Rows from block 8 of a small image classifier, named by matrix and row number. Rows with one number belong to one channel. Each number is 500 + 50 x the weight over its row's rms, rounded and kept within 0 to 999. All counts start at 0. Numbers have three digits each.
Before each channel's rows are labels from the 100 images, of 14848, where the channel reaches its highest value: "strongest on" is what is common among them. Only what is clearly more common there than usual is listed. The data: stained colorectal tissue patches (NCT-CRC-HE-100K). In brackets: how many of the 100.
# convs0: first 3x3 conv (model.blocks.8.convs.0.weight, 128x128x3x3, each kernel summed), inputs 86-127
# convs1: second 3x3 conv (model.blocks.8.convs.1.weight, 128x128x3x3, transposed, each kernel summed), outputs 86-127

strongest on: tissue: normal colon mucosa (73); tissue: mucus (25)
convs0.63:483473446478532482528433389435437513522448452455596389528504390457552488526595549478406430419519400542576547417456520486428440
convs1.63:593481465451474522384555547508534447503544466540499471489465522442467555518507497475557528530514481540514564516554475454530527

strongest on: tissue: smooth muscle (100)
convs0.21:610473488570524508546494540512499535554506507565470451517498545523469478480489482527477425424464525481483495488451449492500477
convs1.21:506468481528522450585549527446514441537506448505500421439533460490461515559564523561488513474647483518602536498482475554500472

strongest on: tissue: smooth muscle (92)
convs0.46:559469512547557477441479491474463495528453458465552466528488550483462446486585462447485399400459491455494466465446511414519505
convs1.46:510514439466442546530542450470547465571551450436490442491572483494421533559571477578531506575541414583526582535504437438462451

strongest on: tissue: mucus (57); tissue: smooth muscle (42)
convs0.60:558487476560548521428447521476499512524485449483559464465488520467472411474574500427523417373403511454521502431426513435517526
convs1.60:525498446490411585538538445481561511569515479412464444487526433472384482604588479565517491523579452595555568518512409466434489

strongest on: tissue: normal colon mucosa (96)
convs0.88:534418457416540447468422399515489551535526460445512424511528429466521467479577590434420533515500415517491569458479460482475440
convs1.88:563511444468500435406572524508498495502579493562486484438522492485462536547489505421549533523562482531506587508465445390552483

strongest on: tissue: normal colon mucosa (99)
convs0.127:480425470444508539511486438463449525524451418426621331555453402429547465509568512444464411474514475538573575419434534465413504
convs1.127:565471475477503535398484550481518485481548436501512516451502485468480548524487468540542518526481482569506542476557471485493483

strongest on: tissue: normal colon mucosa (84)
convs0.51:427507448511524469515453436383489452530472478531566525530469506499508472518556566410479381476494502469547518416460568497532417
convs1.51:566439490444471549395495543527514469478547471418432537462449481402443512497517496408540511519418519539410494535590445400425488

strongest on: tissue: normal colon mucosa (88)
convs0.89:495485443515494547501479412457421555569521476457554382616455561477510449383497544410469447496453421479522531391537463491423480
convs1.89:609471467473498581418513566496516535482501508559426561524468516474520578476471494492550510468544545443562531451562493474598498

strongest on: tissue: mucus (37)
convs0.67:459417471558465536486473504413449495513459391546534450546504446425572482488539527436470425395525513543561553489482537496521351
convs1.67:589560546473566518434423522517485486458497542569463490552392550552522494423464505478496507444379542498350438490585528532486549

strongest on: tissue: normal colon mucosa (74)
convs0.57:477494447570568471508499493377479536517448459475538426544509540535505451522553471367505383346495597499515507419456502432478458
convs1.57:533484460463476552490461538482548485493491468459442571450481476472448536546497458489557518541480437521405520601624485495471492

strongest on: tissue: normal colon mucosa (93)
convs0.113:462490428475561485524450448430428466530452460469605437505420463465527468583595526433454390526517504506563567399480522465430502
convs1.113:562470495431524548427473535497516448501539483463471542471445515391459542558505411478517517540452506553457520512524485470413525

strongest on: tissue: normal colon mucosa (92)
convs0.85:467496477503467455537414471463472520477444476458561403519477420454645515450553578445482458511479512567539675384478486513446404
convs1.85:573517504483537483441448594454447573489545525645409551485454590500442502558479462503510531479495544506497468467586479541564571

strongest on: tissue: normal colon mucosa (97)
convs0.53:459447445479575440536427420502488532518515499477544432485494465508505489499538606440452493503502451474517557474523502542431409
convs1.53:578439451446450454379598582516509475489541501493456448467478512443491526534470532430548534544495519507467551463554461406590464

strongest on: tissue: tumour epithelium (40); tissue: mucus (37)
convs0.40:485459461514470517505499471312465522515494417451516445545505534529549463487532513398496311369463528507522513425441541498481429
convs1.40:498524491454484556478475538484539465492493464510443573450503464491428503472489476568548495504429518575385467632609510482449479

strongest on: tissue: mucus (49); tissue: normal colon mucosa (43)
convs0.30:466493463500481470484449434338472471521524458507573436534461485492563476528538541430468328461428522495522569382468532531451463
convs1.30:562501515417496548402463549494498487499520507436415556439420496448400510523491442510525483454422558561452467553554457416468474

strongest on: tissue: normal colon mucosa (78)
convs0.32:478436418502537520491409497446433448473509475428595445493420443418568438555585559459478416541502468473548621366438522471434522
convs1.32:486476460516511555464461485483500462532552452527453497459484467487439523561531408544511534560500480555522527520510456474427466

strongest on: tissue: mucus (66)
convs0.105:448485481527494499525464485347453506542471407440515467533486511474557455491552533373496377372456515500558557402464536442460442
convs1.105:565513507499510584446459534480524495488528488499394566437446480456425524531503455555535543501444501551407478601627465510466506

strongest on: tissue: smooth muscle (100)
convs0.84:604447471565497536432498467546500498525495493543518464496499548508445475467514465536483471414475500452498450473430482510534514
convs1.84:470456462539496485558554410459523465562506482467512426456575424505455495533573503579490499522662447515644541467464460466479451

strongest on: tissue: smooth muscle (100)
convs0.29:556455503553542522448469502483502483529445455473519482494499532494425435488573480444531408406424484445489461487449496471540492
convs1.29:487450438472432531534570426466529484565530462405466438458586469478420475570577466550514506541545401573544581519487422424442421

strongest on: tissue: mucus (51); tissue: smooth muscle (43)
convs0.35:605468488550519513397484484548492496558502456507583403458496533409467532449561481477490538402535486500532469399486489449472571
convs1.35:539527456525449572515528438491569494566478489466535424492537489482449538608614471543521476506628450549611613501494440527480526

strongest on: tissue: normal colon mucosa (81)
convs0.25:515514447548573532483483494350493502497500514469530474597516499529544451531551470416489369407434582523444448470411416447474487
convs1.25:540546399468433540595477516499557541506511519521462560506538514495500543490468484476576530500469435538470501588614490464522473

strongest on: tissue: normal colon mucosa (77)
convs0.28:570380477479494497416471483471462487506429406475592372433504444394502472504598535476465459452540433508541527407467517494405531
convs1.28:461433449475430513416559427523543443525517460429525436495497480514502527532548459530555473503558344583539603501496456435502443

strongest on: tissue: mucus (77)
convs0.54:597501487537557487432494465558507502576501475497579409450495504451442532467565498424511532402539517532544463424477482457461555
convs1.54:563534449494485574520544489496559512529487504472514452503525502475429517627607444477524481478628462543586616520496486533513574

strongest on: tissue: normal colon mucosa (59); tissue: mucus (41)
convs0.117:558501499519548476434451473525491519603470432469551419458518454430480501480566528384485503419539469487527491418489496481475552
convs1.117:577546434494472555490525496509546510547471450489469475441529509475465518600540445416539518457560502563523578606495448499487541

strongest on: tissue: normal colon mucosa (85)
convs0.27:513490466504579479513480406502474492542472465499587469534449451425452495538604535385460508482525438534543519416457513471494474
convs1.27:579488461475490540376527507536526500502548497517494542500494501424478523538513473421546532555495484514497556527555444451479558

strongest on: tissue: normal colon mucosa (40); tissue: tumour epithelium (33)
convs0.120:515554456558557470475480537352496492509450506499538409514495538538479453529537475406500345358454602494461512452456494493512477
convs1.120:569495462424456557574458501487535466531495491491367490471417478414456498557517496472545504497472429535434486606598502450437493

strongest on: tissue: smooth muscle (67)
convs0.65:562463503514480475435481392562492475573523479507455419540497530437548561423531490465456603414534492543489495421465500383480458
convs1.65:539560546512454487509547494493507511527523495580537471517475560528494553536530490501536486439700486510587592478468528560545560

strongest on: tissue: smooth muscle (100)
convs0.122:560491479560519512471489512436502464525410477504496496493517553537420427505553446462504347410457477460498440496480511472539468
convs1.122:464408453457456549532565378462533421556512468378454427430592444468417461517543450544511511560521435562538514528498452456425408

strongest on: tissue: normal colon mucosa (93)
convs0.86:482516546457476509566422427484477546487486457447540416593480393455592486428540563465453467455489476557557640390438516498431439
convs1.86:553524510474492495399488579463467538517558491617455507443505523512474527510484475542553540507470520536483519489560459477558468

strongest on: tissue: smooth muscle (97)
convs0.76:583479490569545513441496485494509524531465489494543469540500569522446450482554448468525432400427521437474449489431483436539509
convs1.76:505486432493460524576528432446526491555517474425496444451588463469422503559579488590511498546599418560581554505499442464471441

strongest on: tissue: normal colon mucosa (86)
convs0.72:483501441548570461480496490389444524571439451489565445500476482488475454554572518338475383402501487496574509378483545439493460
convs1.72:570437430434472573418495502521569467526487472395455513447532494408440517550507428473543512541490458529445517591551451473423494

strongest on: tissue: normal colon mucosa (81)
convs0.38:516497456515563526469492478338510474496531518470524486602518502530557448538543485427482361454410571509420455457409451466494486
convs1.38:523553419413430527580481516506571515507540531515469542493537537491506550472443483470596518526451455537490493568613467421515466

strongest on: tissue: normal colon mucosa (87)
convs0.12:493429439502551563425475497482457473551475439449598442422472437409466452575589537407481458518540448520570487354446518468470572
convs1.12:514487370520511591448525434503558500541506460491503506460571471499443534557521399460552527554543445537556593556508428473415531

strongest on: tissue: normal colon mucosa (62)
convs0.64:548479482470519436465497427534449546513525419445566461587507445422528468475557509403423568461554453569560508401442507469518495
convs1.64:624563439497493499447536502482542482535538450539510497474529516523455567535533490445566524524548522536543551543494451464506529

strongest on: tissue: mucus (74)
convs0.92:464500443518491478544473420373455512563453409491578424512477511477540463514548525422482314423484510505570526443450554468473450
convs1.92:586481500472497554353471543496517441495514472416445553473420492402452517517516432471516519486454507568438509557584482464426526

strongest on: tissue: normal colon mucosa (29)
convs0.17:527482456512490498478485361544447558504461460529529380590497461442568502457504504443435553484538507558497531483489496450454436
convs1.17:619558503459509457431505575522465539498504527629526541521451576543512583409425517442508552498519536485447503439472564487584562

strongest on: tissue: normal colon mucosa (73); tissue: mucus (27)
convs0.98:488413421577478533435498432389452483546411435473507487537476540578503492480546484438465428397558495493564519500460559463527412
convs1.98:543546484475465550537454498506552526443388502529458510551479539532509475442467502511535482520394551508350489555594543520477506

strongest on: tissue: normal colon mucosa (49); tissue: mucus (47)
convs0.48:461502431495485481530433434384428549577514406469570409514472468466567480501542530418463349411448487504566554399487505495461437
convs1.48:596479525421481537387489572479500466494510478498411563433445497393425514533484484496515531469511528553490505554582483500476526

strongest on: tissue: normal colon mucosa (39); tissue: smooth muscle (35)
convs0.62:575460480505568467455526422473412485546454463460608445564458506422484460500607464447416470472557451481562499434440499436477510
convs1.62:562528440479508571477550453503552415581535489447550482503520505493443584511557450524545498571538458555502579536502456476483482

strongest on: tissue: smooth muscle (100)
convs0.49:593361493472413427398555452498548503524516412516485509451461527412464489534497508515463498497497467418507518454494402521518523
convs1.49:497432450528452460489577349479504470505459467432567503436518387541482468525534456555493483512619417541599464418468468434506445

strongest on: tissue: smooth muscle (83)
convs0.91:652498478551531526414509495502474433490422516572548467419478578429475502504545527557469468475486463559525498458497475544465475
convs1.91:405448426503520541521578377489547448546478531463549419512563449460455480559601493557538458514556445546629510521445505433507451

strongest on: tissue: mucus (69)
convs0.106:473535476526508466544477430355466486550455446505567456520470530489511456520550521395497338415470520494558530450455555459484436
convs1.106:604473518457484569385473536503520444500526474390446556473417485354438511526519449451520515502438515559420515547585478461416525

strongest on: tissue: normal colon mucosa (61); tissue: mucus (39)
convs0.124:502490448576612451490483511422481495553420474493552466469475521514451429539580496349498409373482538461539493391468518436489466
convs1.124:514441431456442590484490494488581459566503474355443486472496473450411495593521411486528486528513445543460546571529455509429466

strongest on: tissue: normal colon mucosa (85)
convs0.23:514497467514571541464495466344505481492548514481524495611505483521566447542556476431476342471419561516434439460421415481482496
convs1.23:527560415434425536572477519513560501500544548515492551518542548508515549468442467482590517511457467548520490538605475415536480

strongest on: tissue: normal colon mucosa (95)
convs0.66:469460493434509555528509397454455516513463406443613337576457387433537458506583464423446420389505462547568555421413534497449480
convs1.66:553485490474489551386507539497521496494572451526516497483488483480469525513498459542539523518459489563490542482571482493505493

strongest on: tissue: mucus (50); tissue: normal colon mucosa (25)
convs0.75:537489471505526487501476444455435586553492411407548411530520471487563469441536518405470403409464516539545539415441520389434512
convs1.75:612551470485483535524490566460525523501499461534441495399522499504427565568498486523565549490549480541529526546567481490546511

strongest on: tissue: mucus (68); tissue: normal colon mucosa (25)
convs0.41:499513428486460480527461439366445537569473419524601407512469499476557461505510519463457323447468524507552538433440538500475488
convs1.41:594475519444491526338459554488472476512461443448443567435421469446445481512505449501484474423473537575478482556508486452419491

strongest on: tissue: mucus (26)
convs0.123:515488462512520548521554353446432557479463477544533401619472494459434494377521487430423431398536458527536464501463582537504472
convs1.123:512514489468438521438557535531525541456515428574543488548549461498532522392470514513483507533416536503494492509536525535544486

strongest on: tissue: smooth muscle (100)
convs0.55:621452488572495540407447497506499462521474465544552460434493575446436458479575506513491471433472478442493464440449503516524529
convs1.55:464458433528483528528565357487532473563482495431515430487568432476435470554611473567514481546587429566589552500478422412436445

strongest on: tissue: normal colon mucosa (98)
convs0.82:476472473425579446532403431444529577532554503437525375532495415559526471489554563454457410463448442529513609424469436563420434
convs1.82:547482491371482476408551609475473518524527437569482423421507496497455514563450518453538519514523492526489558509527488453565471