{"arch": "resnet", "model": "image classifier", "dataset": "stained colorectal tissue patches (NCT-CRC-HE-100K)", "train_examples": 90422, "image_size": 32, "crop_scale_min": 0.7, "horizontal_flip": true, "translate": 0.06, "cutout": 0.25, "targets": ["tissue"], "num_classes": 9, "norm": "batchnorm", "activation": "silu", "depths": [5, 5, 5], "kernel_size": 3, "stem": "single", "avg_pool_shortcut": true, "widths": [64, 128, 256], "label_smoothing": 0.1, "loss": "cross_entropy", "init": "trunc_normal_002", "residual_init": "none", "optimizer": "adamw", "lr": 0.0015, "beta1": 0.9, "beta2": 0.999, "eps": 1e-06, "gradient_centralization": true, "steps": 13400, "batch_size": 384, "epochs": 56.9, "lr_schedule": "wsd", "decay_fraction": 0.3, "final_lr_fraction": 0.05, "warmup_steps": 670, "weight_decay": 0.2}
Rows from block 11, named by matrix and row number. Rows with one number belong to one channel. Each number is 50 + 12 x the weight over the matrix's rms, rounded and kept within 0 to 99. All counts start at 0.
# convs0: first 3x3 conv (model.blocks.11.convs.0.weight, 256x256x3x3), inputs 65-69, a 3x3 kernel for each
# convs1: second 3x3 conv (model.blocks.11.convs.1.weight, 256x256x3x3, transposed), outputs 65-69, a 3x3 kernel for each
convs0.94:38 34 31 35 33 32 36 33 32 52 51 54 47 45 49 52 49 52 48 47 49 50 47 49 55 54 57 34 47 43 42 52 48 37 48 45 33 38 42 37 43 49 28 35 43
convs0.95:36 44 42 45 49 46 47 47 46 50 41 34 44 39 34 47 42 42 48 42 40 42 39 36 38 36 35 38 37 27 37 44 33 38 47 41 50 49 54 45 45 52 49 50 58
convs0.96:49 45 42 46 43 39 43 40 37 60 59 61 60 59 62 56 58 61 67 59 60 55 44 43 54 41 38 43 41 43 39 41 43 37 39 44 45 47 45 46 49 46 44 47 44
convs0.97:47 51 47 46 52 51 42 48 50 36 36 35 41 41 40 43 44 43 17 28 37 26 33 41 37 37 43 12 15 09 22 27 15 20 22 09 28 28 23 32 33 28 32 34 30
convs0.98:40 46 41 44 47 40 44 45 41 61 58 53 55 58 62 57 62 71 45 48 47 46 49 47 41 45 45 30 29 19 33 45 35 21 36 34 40 46 50 45 52 56 48 58 62
convs0.99:34 32 22 38 40 32 33 42 37 36 36 32 42 43 36 38 40 34 48 47 57 57 54 59 72 62 59 45 41 42 44 45 41 45 47 42 29 29 25 29 29 23 31 29 23
convs0.100:63 63 60 57 57 51 40 42 39 45 45 43 45 44 41 44 44 44 78 71 64 63 56 51 51 46 45 52 53 54 49 50 44 53 48 45 48 53 51 51 53 46 49 50 46
convs0.101:79 75 74 72 66 64 67 60 58 54 47 48 49 44 47 52 49 53 63 53 53 50 42 43 46 38 42 41 35 41 40 34 39 48 43 48 53 53 57 53 55 58 57 59 61
convs0.102:36 39 40 42 41 40 44 43 43 54 52 52 54 53 52 53 52 49 52 49 50 54 51 49 56 53 48 47 38 55 48 39 49 58 50 54 54 52 52 48 46 47 43 43 43
convs0.103:49 53 53 52 58 54 54 56 52 50 42 43 46 39 40 47 41 43 62 59 58 49 49 49 45 44 47 51 50 51 46 48 48 49 50 51 52 48 54 48 44 49 54 51 57
convs0.104:69 66 70 64 56 61 65 55 58 54 55 58 50 48 50 51 47 46 71 65 62 66 56 56 64 58 60 57 52 53 51 45 48 51 44 50 58 56 56 58 57 58 57 55 57
convs0.105:36 34 36 31 30 30 29 30 29 53 49 49 56 53 50 58 54 51 42 42 49 60 61 63 79 84 80 48 46 48 44 46 45 43 46 43 33 31 29 36 33 31 40 37 34
convs0.106:26 24 14 26 28 20 22 28 22 57 49 42 53 47 42 46 45 41 50 45 53 52 45 46 51 42 43 57 52 46 55 49 43 51 49 49 39 37 36 34 33 34 39 35 34
convs0.107:42 45 50 38 41 47 38 40 43 53 60 60 49 53 56 45 49 52 53 56 54 52 49 46 52 44 41 61 66 86 47 51 81 61 59 87 48 46 41 49 50 46 43 45 45
convs0.108:14 28 29 16 28 25 20 29 25 60 57 56 67 63 56 67 61 52 35 34 31 42 44 40 46 51 52 56 49 60 54 49 59 58 54 60 45 40 35 49 44 39 47 44 44
convs0.109:38 35 41 36 35 41 37 36 41 54 52 54 55 51 50 53 47 46 44 44 53 48 48 51 58 56 50 52 50 60 42 40 48 47 40 47 49 45 37 48 45 35 39 36 28
convs0.110:28 33 38 31 36 37 30 34 34 50 48 48 51 49 48 57 51 49 47 46 49 59 64 66 67 75 77 48 44 48 46 46 44 47 46 44 31 27 24 38 37 33 43 42 41
convs0.111:48 51 45 54 57 48 52 52 44 54 45 38 47 42 40 46 44 47 52 48 44 47 43 39 41 37 36 24 20 12 26 31 19 23 28 22 48 49 50 48 51 53 49 53 57
convs0.112:18 28 30 28 39 38 35 43 41 50 47 46 54 51 46 55 49 42 40 43 43 46 53 53 42 51 54 56 48 58 52 46 53 54 50 54 43 39 37 44 43 42 44 45 46
convs0.113:60 60 61 58 54 52 59 54 49 43 33 25 33 27 25 31 31 34 72 64 57 57 48 45 47 39 39 48 45 44 45 39 39 53 42 38 58 62 57 57 62 58 54 59 56
convs0.114:61 60 57 64 63 61 56 54 53 46 46 48 40 41 44 38 38 41 70 68 61 73 71 66 66 63 65 49 59 47 54 66 56 46 58 52 44 49 50 50 54 56 48 51 51
convs0.115:48 44 42 48 45 43 50 47 45 29 32 33 30 30 30 32 30 29 84 78 77 75 70 72 75 72 73 50 52 55 45 47 49 43 43 45 49 54 60 48 52 54 45 47 47
convs0.116:48 47 49 44 43 43 37 39 40 56 56 56 49 49 51 48 48 50 54 53 54 55 54 54 54 53 54 55 54 57 49 50 57 48 50 56 36 36 33 44 46 43 44 47 45
convs0.117:34 42 44 36 42 40 41 44 38 51 51 59 54 50 51 60 54 50 57 46 41 50 42 42 52 52 55 54 50 59 48 45 53 52 46 51 46 46 46 48 46 45 49 47 46
convs0.118:43 42 44 42 39 40 43 39 38 49 49 53 40 42 47 37 40 42 58 55 54 58 52 52 57 52 53 53 48 50 45 39 44 52 48 57 44 38 31 46 44 39 42 43 42
convs0.119:51 58 56 57 68 63 46 54 52 60 64 65 63 67 68 59 65 67 35 41 37 46 57 50 37 49 49 33 49 42 46 66 56 42 60 49 32 43 43 36 48 46 32 44 43
convs0.120:40 40 47 37 34 40 40 37 41 64 68 73 59 60 67 58 59 65 51 47 47 49 41 36 49 40 38 68 54 66 54 33 47 67 48 65 54 52 44 54 54 48 47 49 48
convs0.121:50 50 48 53 53 51 52 53 51 60 57 57 53 51 53 50 47 50 57 58 57 53 58 57 45 50 51 52 54 52 51 54 55 48 54 54 56 54 59 53 51 57 56 54 59
convs0.122:45 45 44 46 46 44 46 47 45 66 55 53 57 45 45 62 50 51 48 46 50 48 46 49 53 56 60 54 52 53 52 50 49 52 50 49 65 57 65 56 48 56 62 56 63
convs0.123:34 37 37 49 49 44 64 63 57 41 38 42 43 41 49 43 45 52 43 39 44 42 40 48 65 63 68 48 55 49 37 48 43 38 49 52 49 52 49 37 45 49 33 44 54
convs0.124:35 32 33 38 33 30 45 38 33 40 41 41 40 38 37 40 36 35 67 59 61 62 53 54 66 59 59 48 50 54 41 44 51 41 42 48 43 47 51 40 46 48 38 40 43
convs0.125:72 70 62 62 59 54 55 55 53 41 47 40 40 43 38 41 42 39 82 83 68 79 76 65 69 64 64 41 40 49 46 42 41 50 38 33 43 50 37 52 57 37 48 54 33
convs0.126:15 26 28 18 35 30 12 24 21 46 36 53 48 41 50 61 54 60 44 38 37 31 33 33 33 36 35 56 51 61 53 52 58 53 51 57 46 46 55 42 38 43 52 46 50
convs1.94:50 51 56 52 51 53 56 54 55 99 94 92 96 86 86 94 86 86 57 53 54 53 50 51 52 52 53 60 54 59 64 59 65 74 69 72 39 46 40 36 43 39 24 33 30
convs1.95:62 61 61 66 64 65 66 65 65 44 42 39 42 40 37 37 37 34 44 49 46 39 44 43 35 39 41 58 49 50 59 52 53 59 52 54 44 47 53 40 43 49 43 45 49
convs1.96:52 48 44 58 55 51 61 59 55 29 31 32 35 37 36 36 39 36 60 57 47 58 54 45 52 47 40 62 52 53 63 58 55 62 58 58 34 40 38 36 42 39 29 35 34
convs1.97:29 42 43 27 37 36 15 23 22 66 65 61 66 66 62 64 64 60 43 42 43 38 35 36 32 31 35 41 25 38 40 23 35 45 33 42 50 47 45 52 50 47 48 46 44
convs1.98:53 53 56 53 54 56 56 58 58 51 55 53 52 56 55 51 54 52 42 43 39 42 44 43 35 38 40 50 41 43 56 48 50 63 59 59 30 39 41 34 44 43 34 41 40
convs1.99:15 19 21 21 23 21 20 22 21 39 42 40 43 46 43 41 43 40 51 43 35 52 43 34 45 40 32 62 48 51 61 49 51 62 54 54 49 49 45 51 51 46 45 45 40
convs1.100:72 68 64 67 61 59 52 50 51 24 26 30 34 36 39 43 44 45 68 65 61 66 64 63 70 69 68 63 63 62 60 63 63 62 62 62 53 57 55 53 56 54 46 50 49
convs1.101:72 70 69 76 74 74 75 75 75 34 35 35 38 37 37 40 38 37 51 51 47 51 52 49 50 51 47 39 36 38 44 45 42 49 46 47 45 50 52 45 51 53 45 50 52
convs1.102:50 48 53 45 43 48 53 53 54 36 37 37 36 37 36 32 33 32 48 47 45 46 44 43 46 42 42 46 46 40 45 46 44 47 49 47 46 48 47 47 48 47 46 44 45
convs1.103:51 50 51 55 54 54 55 55 57 41 40 40 44 42 42 45 43 43 61 59 58 59 58 57 59 62 61 48 44 51 45 44 50 48 45 51 56 56 58 57 58 59 62 63 62
convs1.104:50 46 47 50 47 46 50 49 50 42 42 42 45 44 45 46 47 46 53 52 54 52 54 57 52 56 55 43 49 46 45 52 47 49 51 46 36 40 37 40 44 41 41 44 41
convs1.105:68 74 74 69 74 72 60 64 59 53 56 51 56 60 56 53 57 53 37 36 36 39 38 35 29 28 27 67 42 59 66 42 56 63 52 58 35 36 28 36 36 29 29 29 23
convs1.106:19 15 18 20 19 17 20 19 15 38 37 38 46 45 43 48 47 45 53 50 45 51 49 45 47 48 45 40 44 51 43 52 57 54 57 54 52 56 48 54 57 49 48 50 42
convs1.107:30 33 35 34 39 38 35 42 41 51 51 46 53 52 47 50 49 44 35 39 39 37 40 38 31 34 32 47 38 22 51 44 16 49 44 18 39 42 36 43 44 38 43 42 36
convs1.108:44 43 43 50 48 47 55 53 50 55 54 51 57 55 51 55 52 49 40 44 45 40 45 45 37 42 42 28 31 23 26 34 28 16 27 23 28 29 26 33 33 28 31 30 25
convs1.109:61 67 68 62 68 68 57 60 63 48 52 49 52 58 53 47 53 49 45 48 48 48 49 48 48 46 46 66 55 58 63 52 55 64 51 55 47 46 39 53 50 41 49 45 38
convs1.110:55 57 57 53 57 55 48 50 47 55 60 55 55 60 57 49 54 51 53 54 57 52 53 56 47 46 48 61 36 51 57 33 49 53 40 50 35 38 34 43 45 40 43 45 41
convs1.111:41 42 42 43 46 46 45 49 49 37 42 41 40 45 43 37 39 37 49 52 48 49 52 49 45 47 46 51 42 48 55 47 51 56 51 54 40 43 46 39 42 46 38 42 44
convs1.112:46 48 50 50 51 53 55 55 56 58 58 54 60 58 55 55 55 52 41 47 49 42 46 51 40 45 51 35 39 34 35 42 39 28 35 33 47 46 44 49 49 47 49 48 46
convs1.113:41 43 41 45 48 46 50 52 51 25 28 32 33 37 38 31 33 34 55 56 52 52 53 52 49 51 49 43 41 38 44 47 41 43 46 44 49 55 55 49 55 54 45 51 52
convs1.114:49 45 48 42 40 45 37 37 45 45 54 54 48 56 55 45 50 48 62 62 61 62 61 60 62 59 59 66 66 64 57 61 64 60 67 71 38 39 36 40 45 42 43 45 44
convs1.115:58 54 55 55 52 53 54 53 53 43 43 47 44 43 47 47 46 48 97 95 92 91 90 91 92 91 92 66 63 66 62 59 63 67 63 65 57 58 55 57 58 56 55 57 55
convs1.116:56 60 57 56 62 56 40 47 45 44 55 51 45 56 50 39 46 41 52 54 54 54 56 55 48 48 47 81 56 52 82 58 46 66 57 51 42 46 41 47 51 46 47 49 44
convs1.117:37 34 29 43 41 34 48 50 44 43 39 36 46 41 39 48 43 40 46 45 42 45 46 43 39 41 38 43 40 33 39 41 33 31 37 35 33 36 32 34 38 34 29 31 28
convs1.118:47 52 47 46 54 47 38 44 41 47 50 44 50 51 43 47 47 38 59 61 59 60 63 62 57 59 58 41 43 58 32 46 67 46 59 66 39 42 38 44 47 42 43 45 42
convs1.119:54 56 66 47 50 60 46 49 58 68 73 71 69 72 70 67 70 68 37 35 38 38 36 39 40 37 40 67 58 63 62 52 60 72 64 69 42 41 40 41 43 41 40 40 39
convs1.120:33 33 33 37 38 36 36 38 38 57 57 58 54 55 56 55 55 56 41 44 47 41 43 46 37 40 42 35 41 39 35 42 38 42 42 37 38 41 37 41 42 37 40 39 35
convs1.121:51 53 59 47 50 56 43 47 54 40 48 47 41 48 45 36 40 38 54 56 57 54 54 55 51 50 51 54 52 53 53 52 50 51 49 51 69 70 71 69 70 72 73 73 74
convs1.122:52 52 52 50 52 52 44 46 48 37 40 39 37 40 39 33 37 36 31 36 35 32 35 34 29 31 35 52 50 52 52 53 54 48 50 55 99 99 99 99 98 99 99 99 99
convs1.123:43 46 53 26 35 41 50 67 58 49 51 49 43 45 46 35 35 35 54 49 51 59 55 52 50 49 50 38 42 54 52 69 71 66 89 77 28 40 36 34 45 44 38 39 38
convs1.124:66 61 58 65 60 56 58 58 54 48 48 51 51 49 52 52 51 53 76 75 73 67 67 69 62 64 67 67 54 54 69 62 59 72 71 69 46 47 41 41 43 37 36 33 31
convs1.125:46 51 52 44 47 44 39 37 30 39 44 43 41 45 45 42 47 46 82 73 74 76 66 72 76 71 75 67 50 50 61 47 48 68 53 52 56 55 49 60 60 53 63 62 56
convs1.126:47 50 47 63 65 60 64 64 58 52 54 52 52 54 53 48 50 48 52 55 48 55 54 48 56 54 50 26 33 25 22 30 25 10 18 17 57 56 61 57 57 61 62 62 64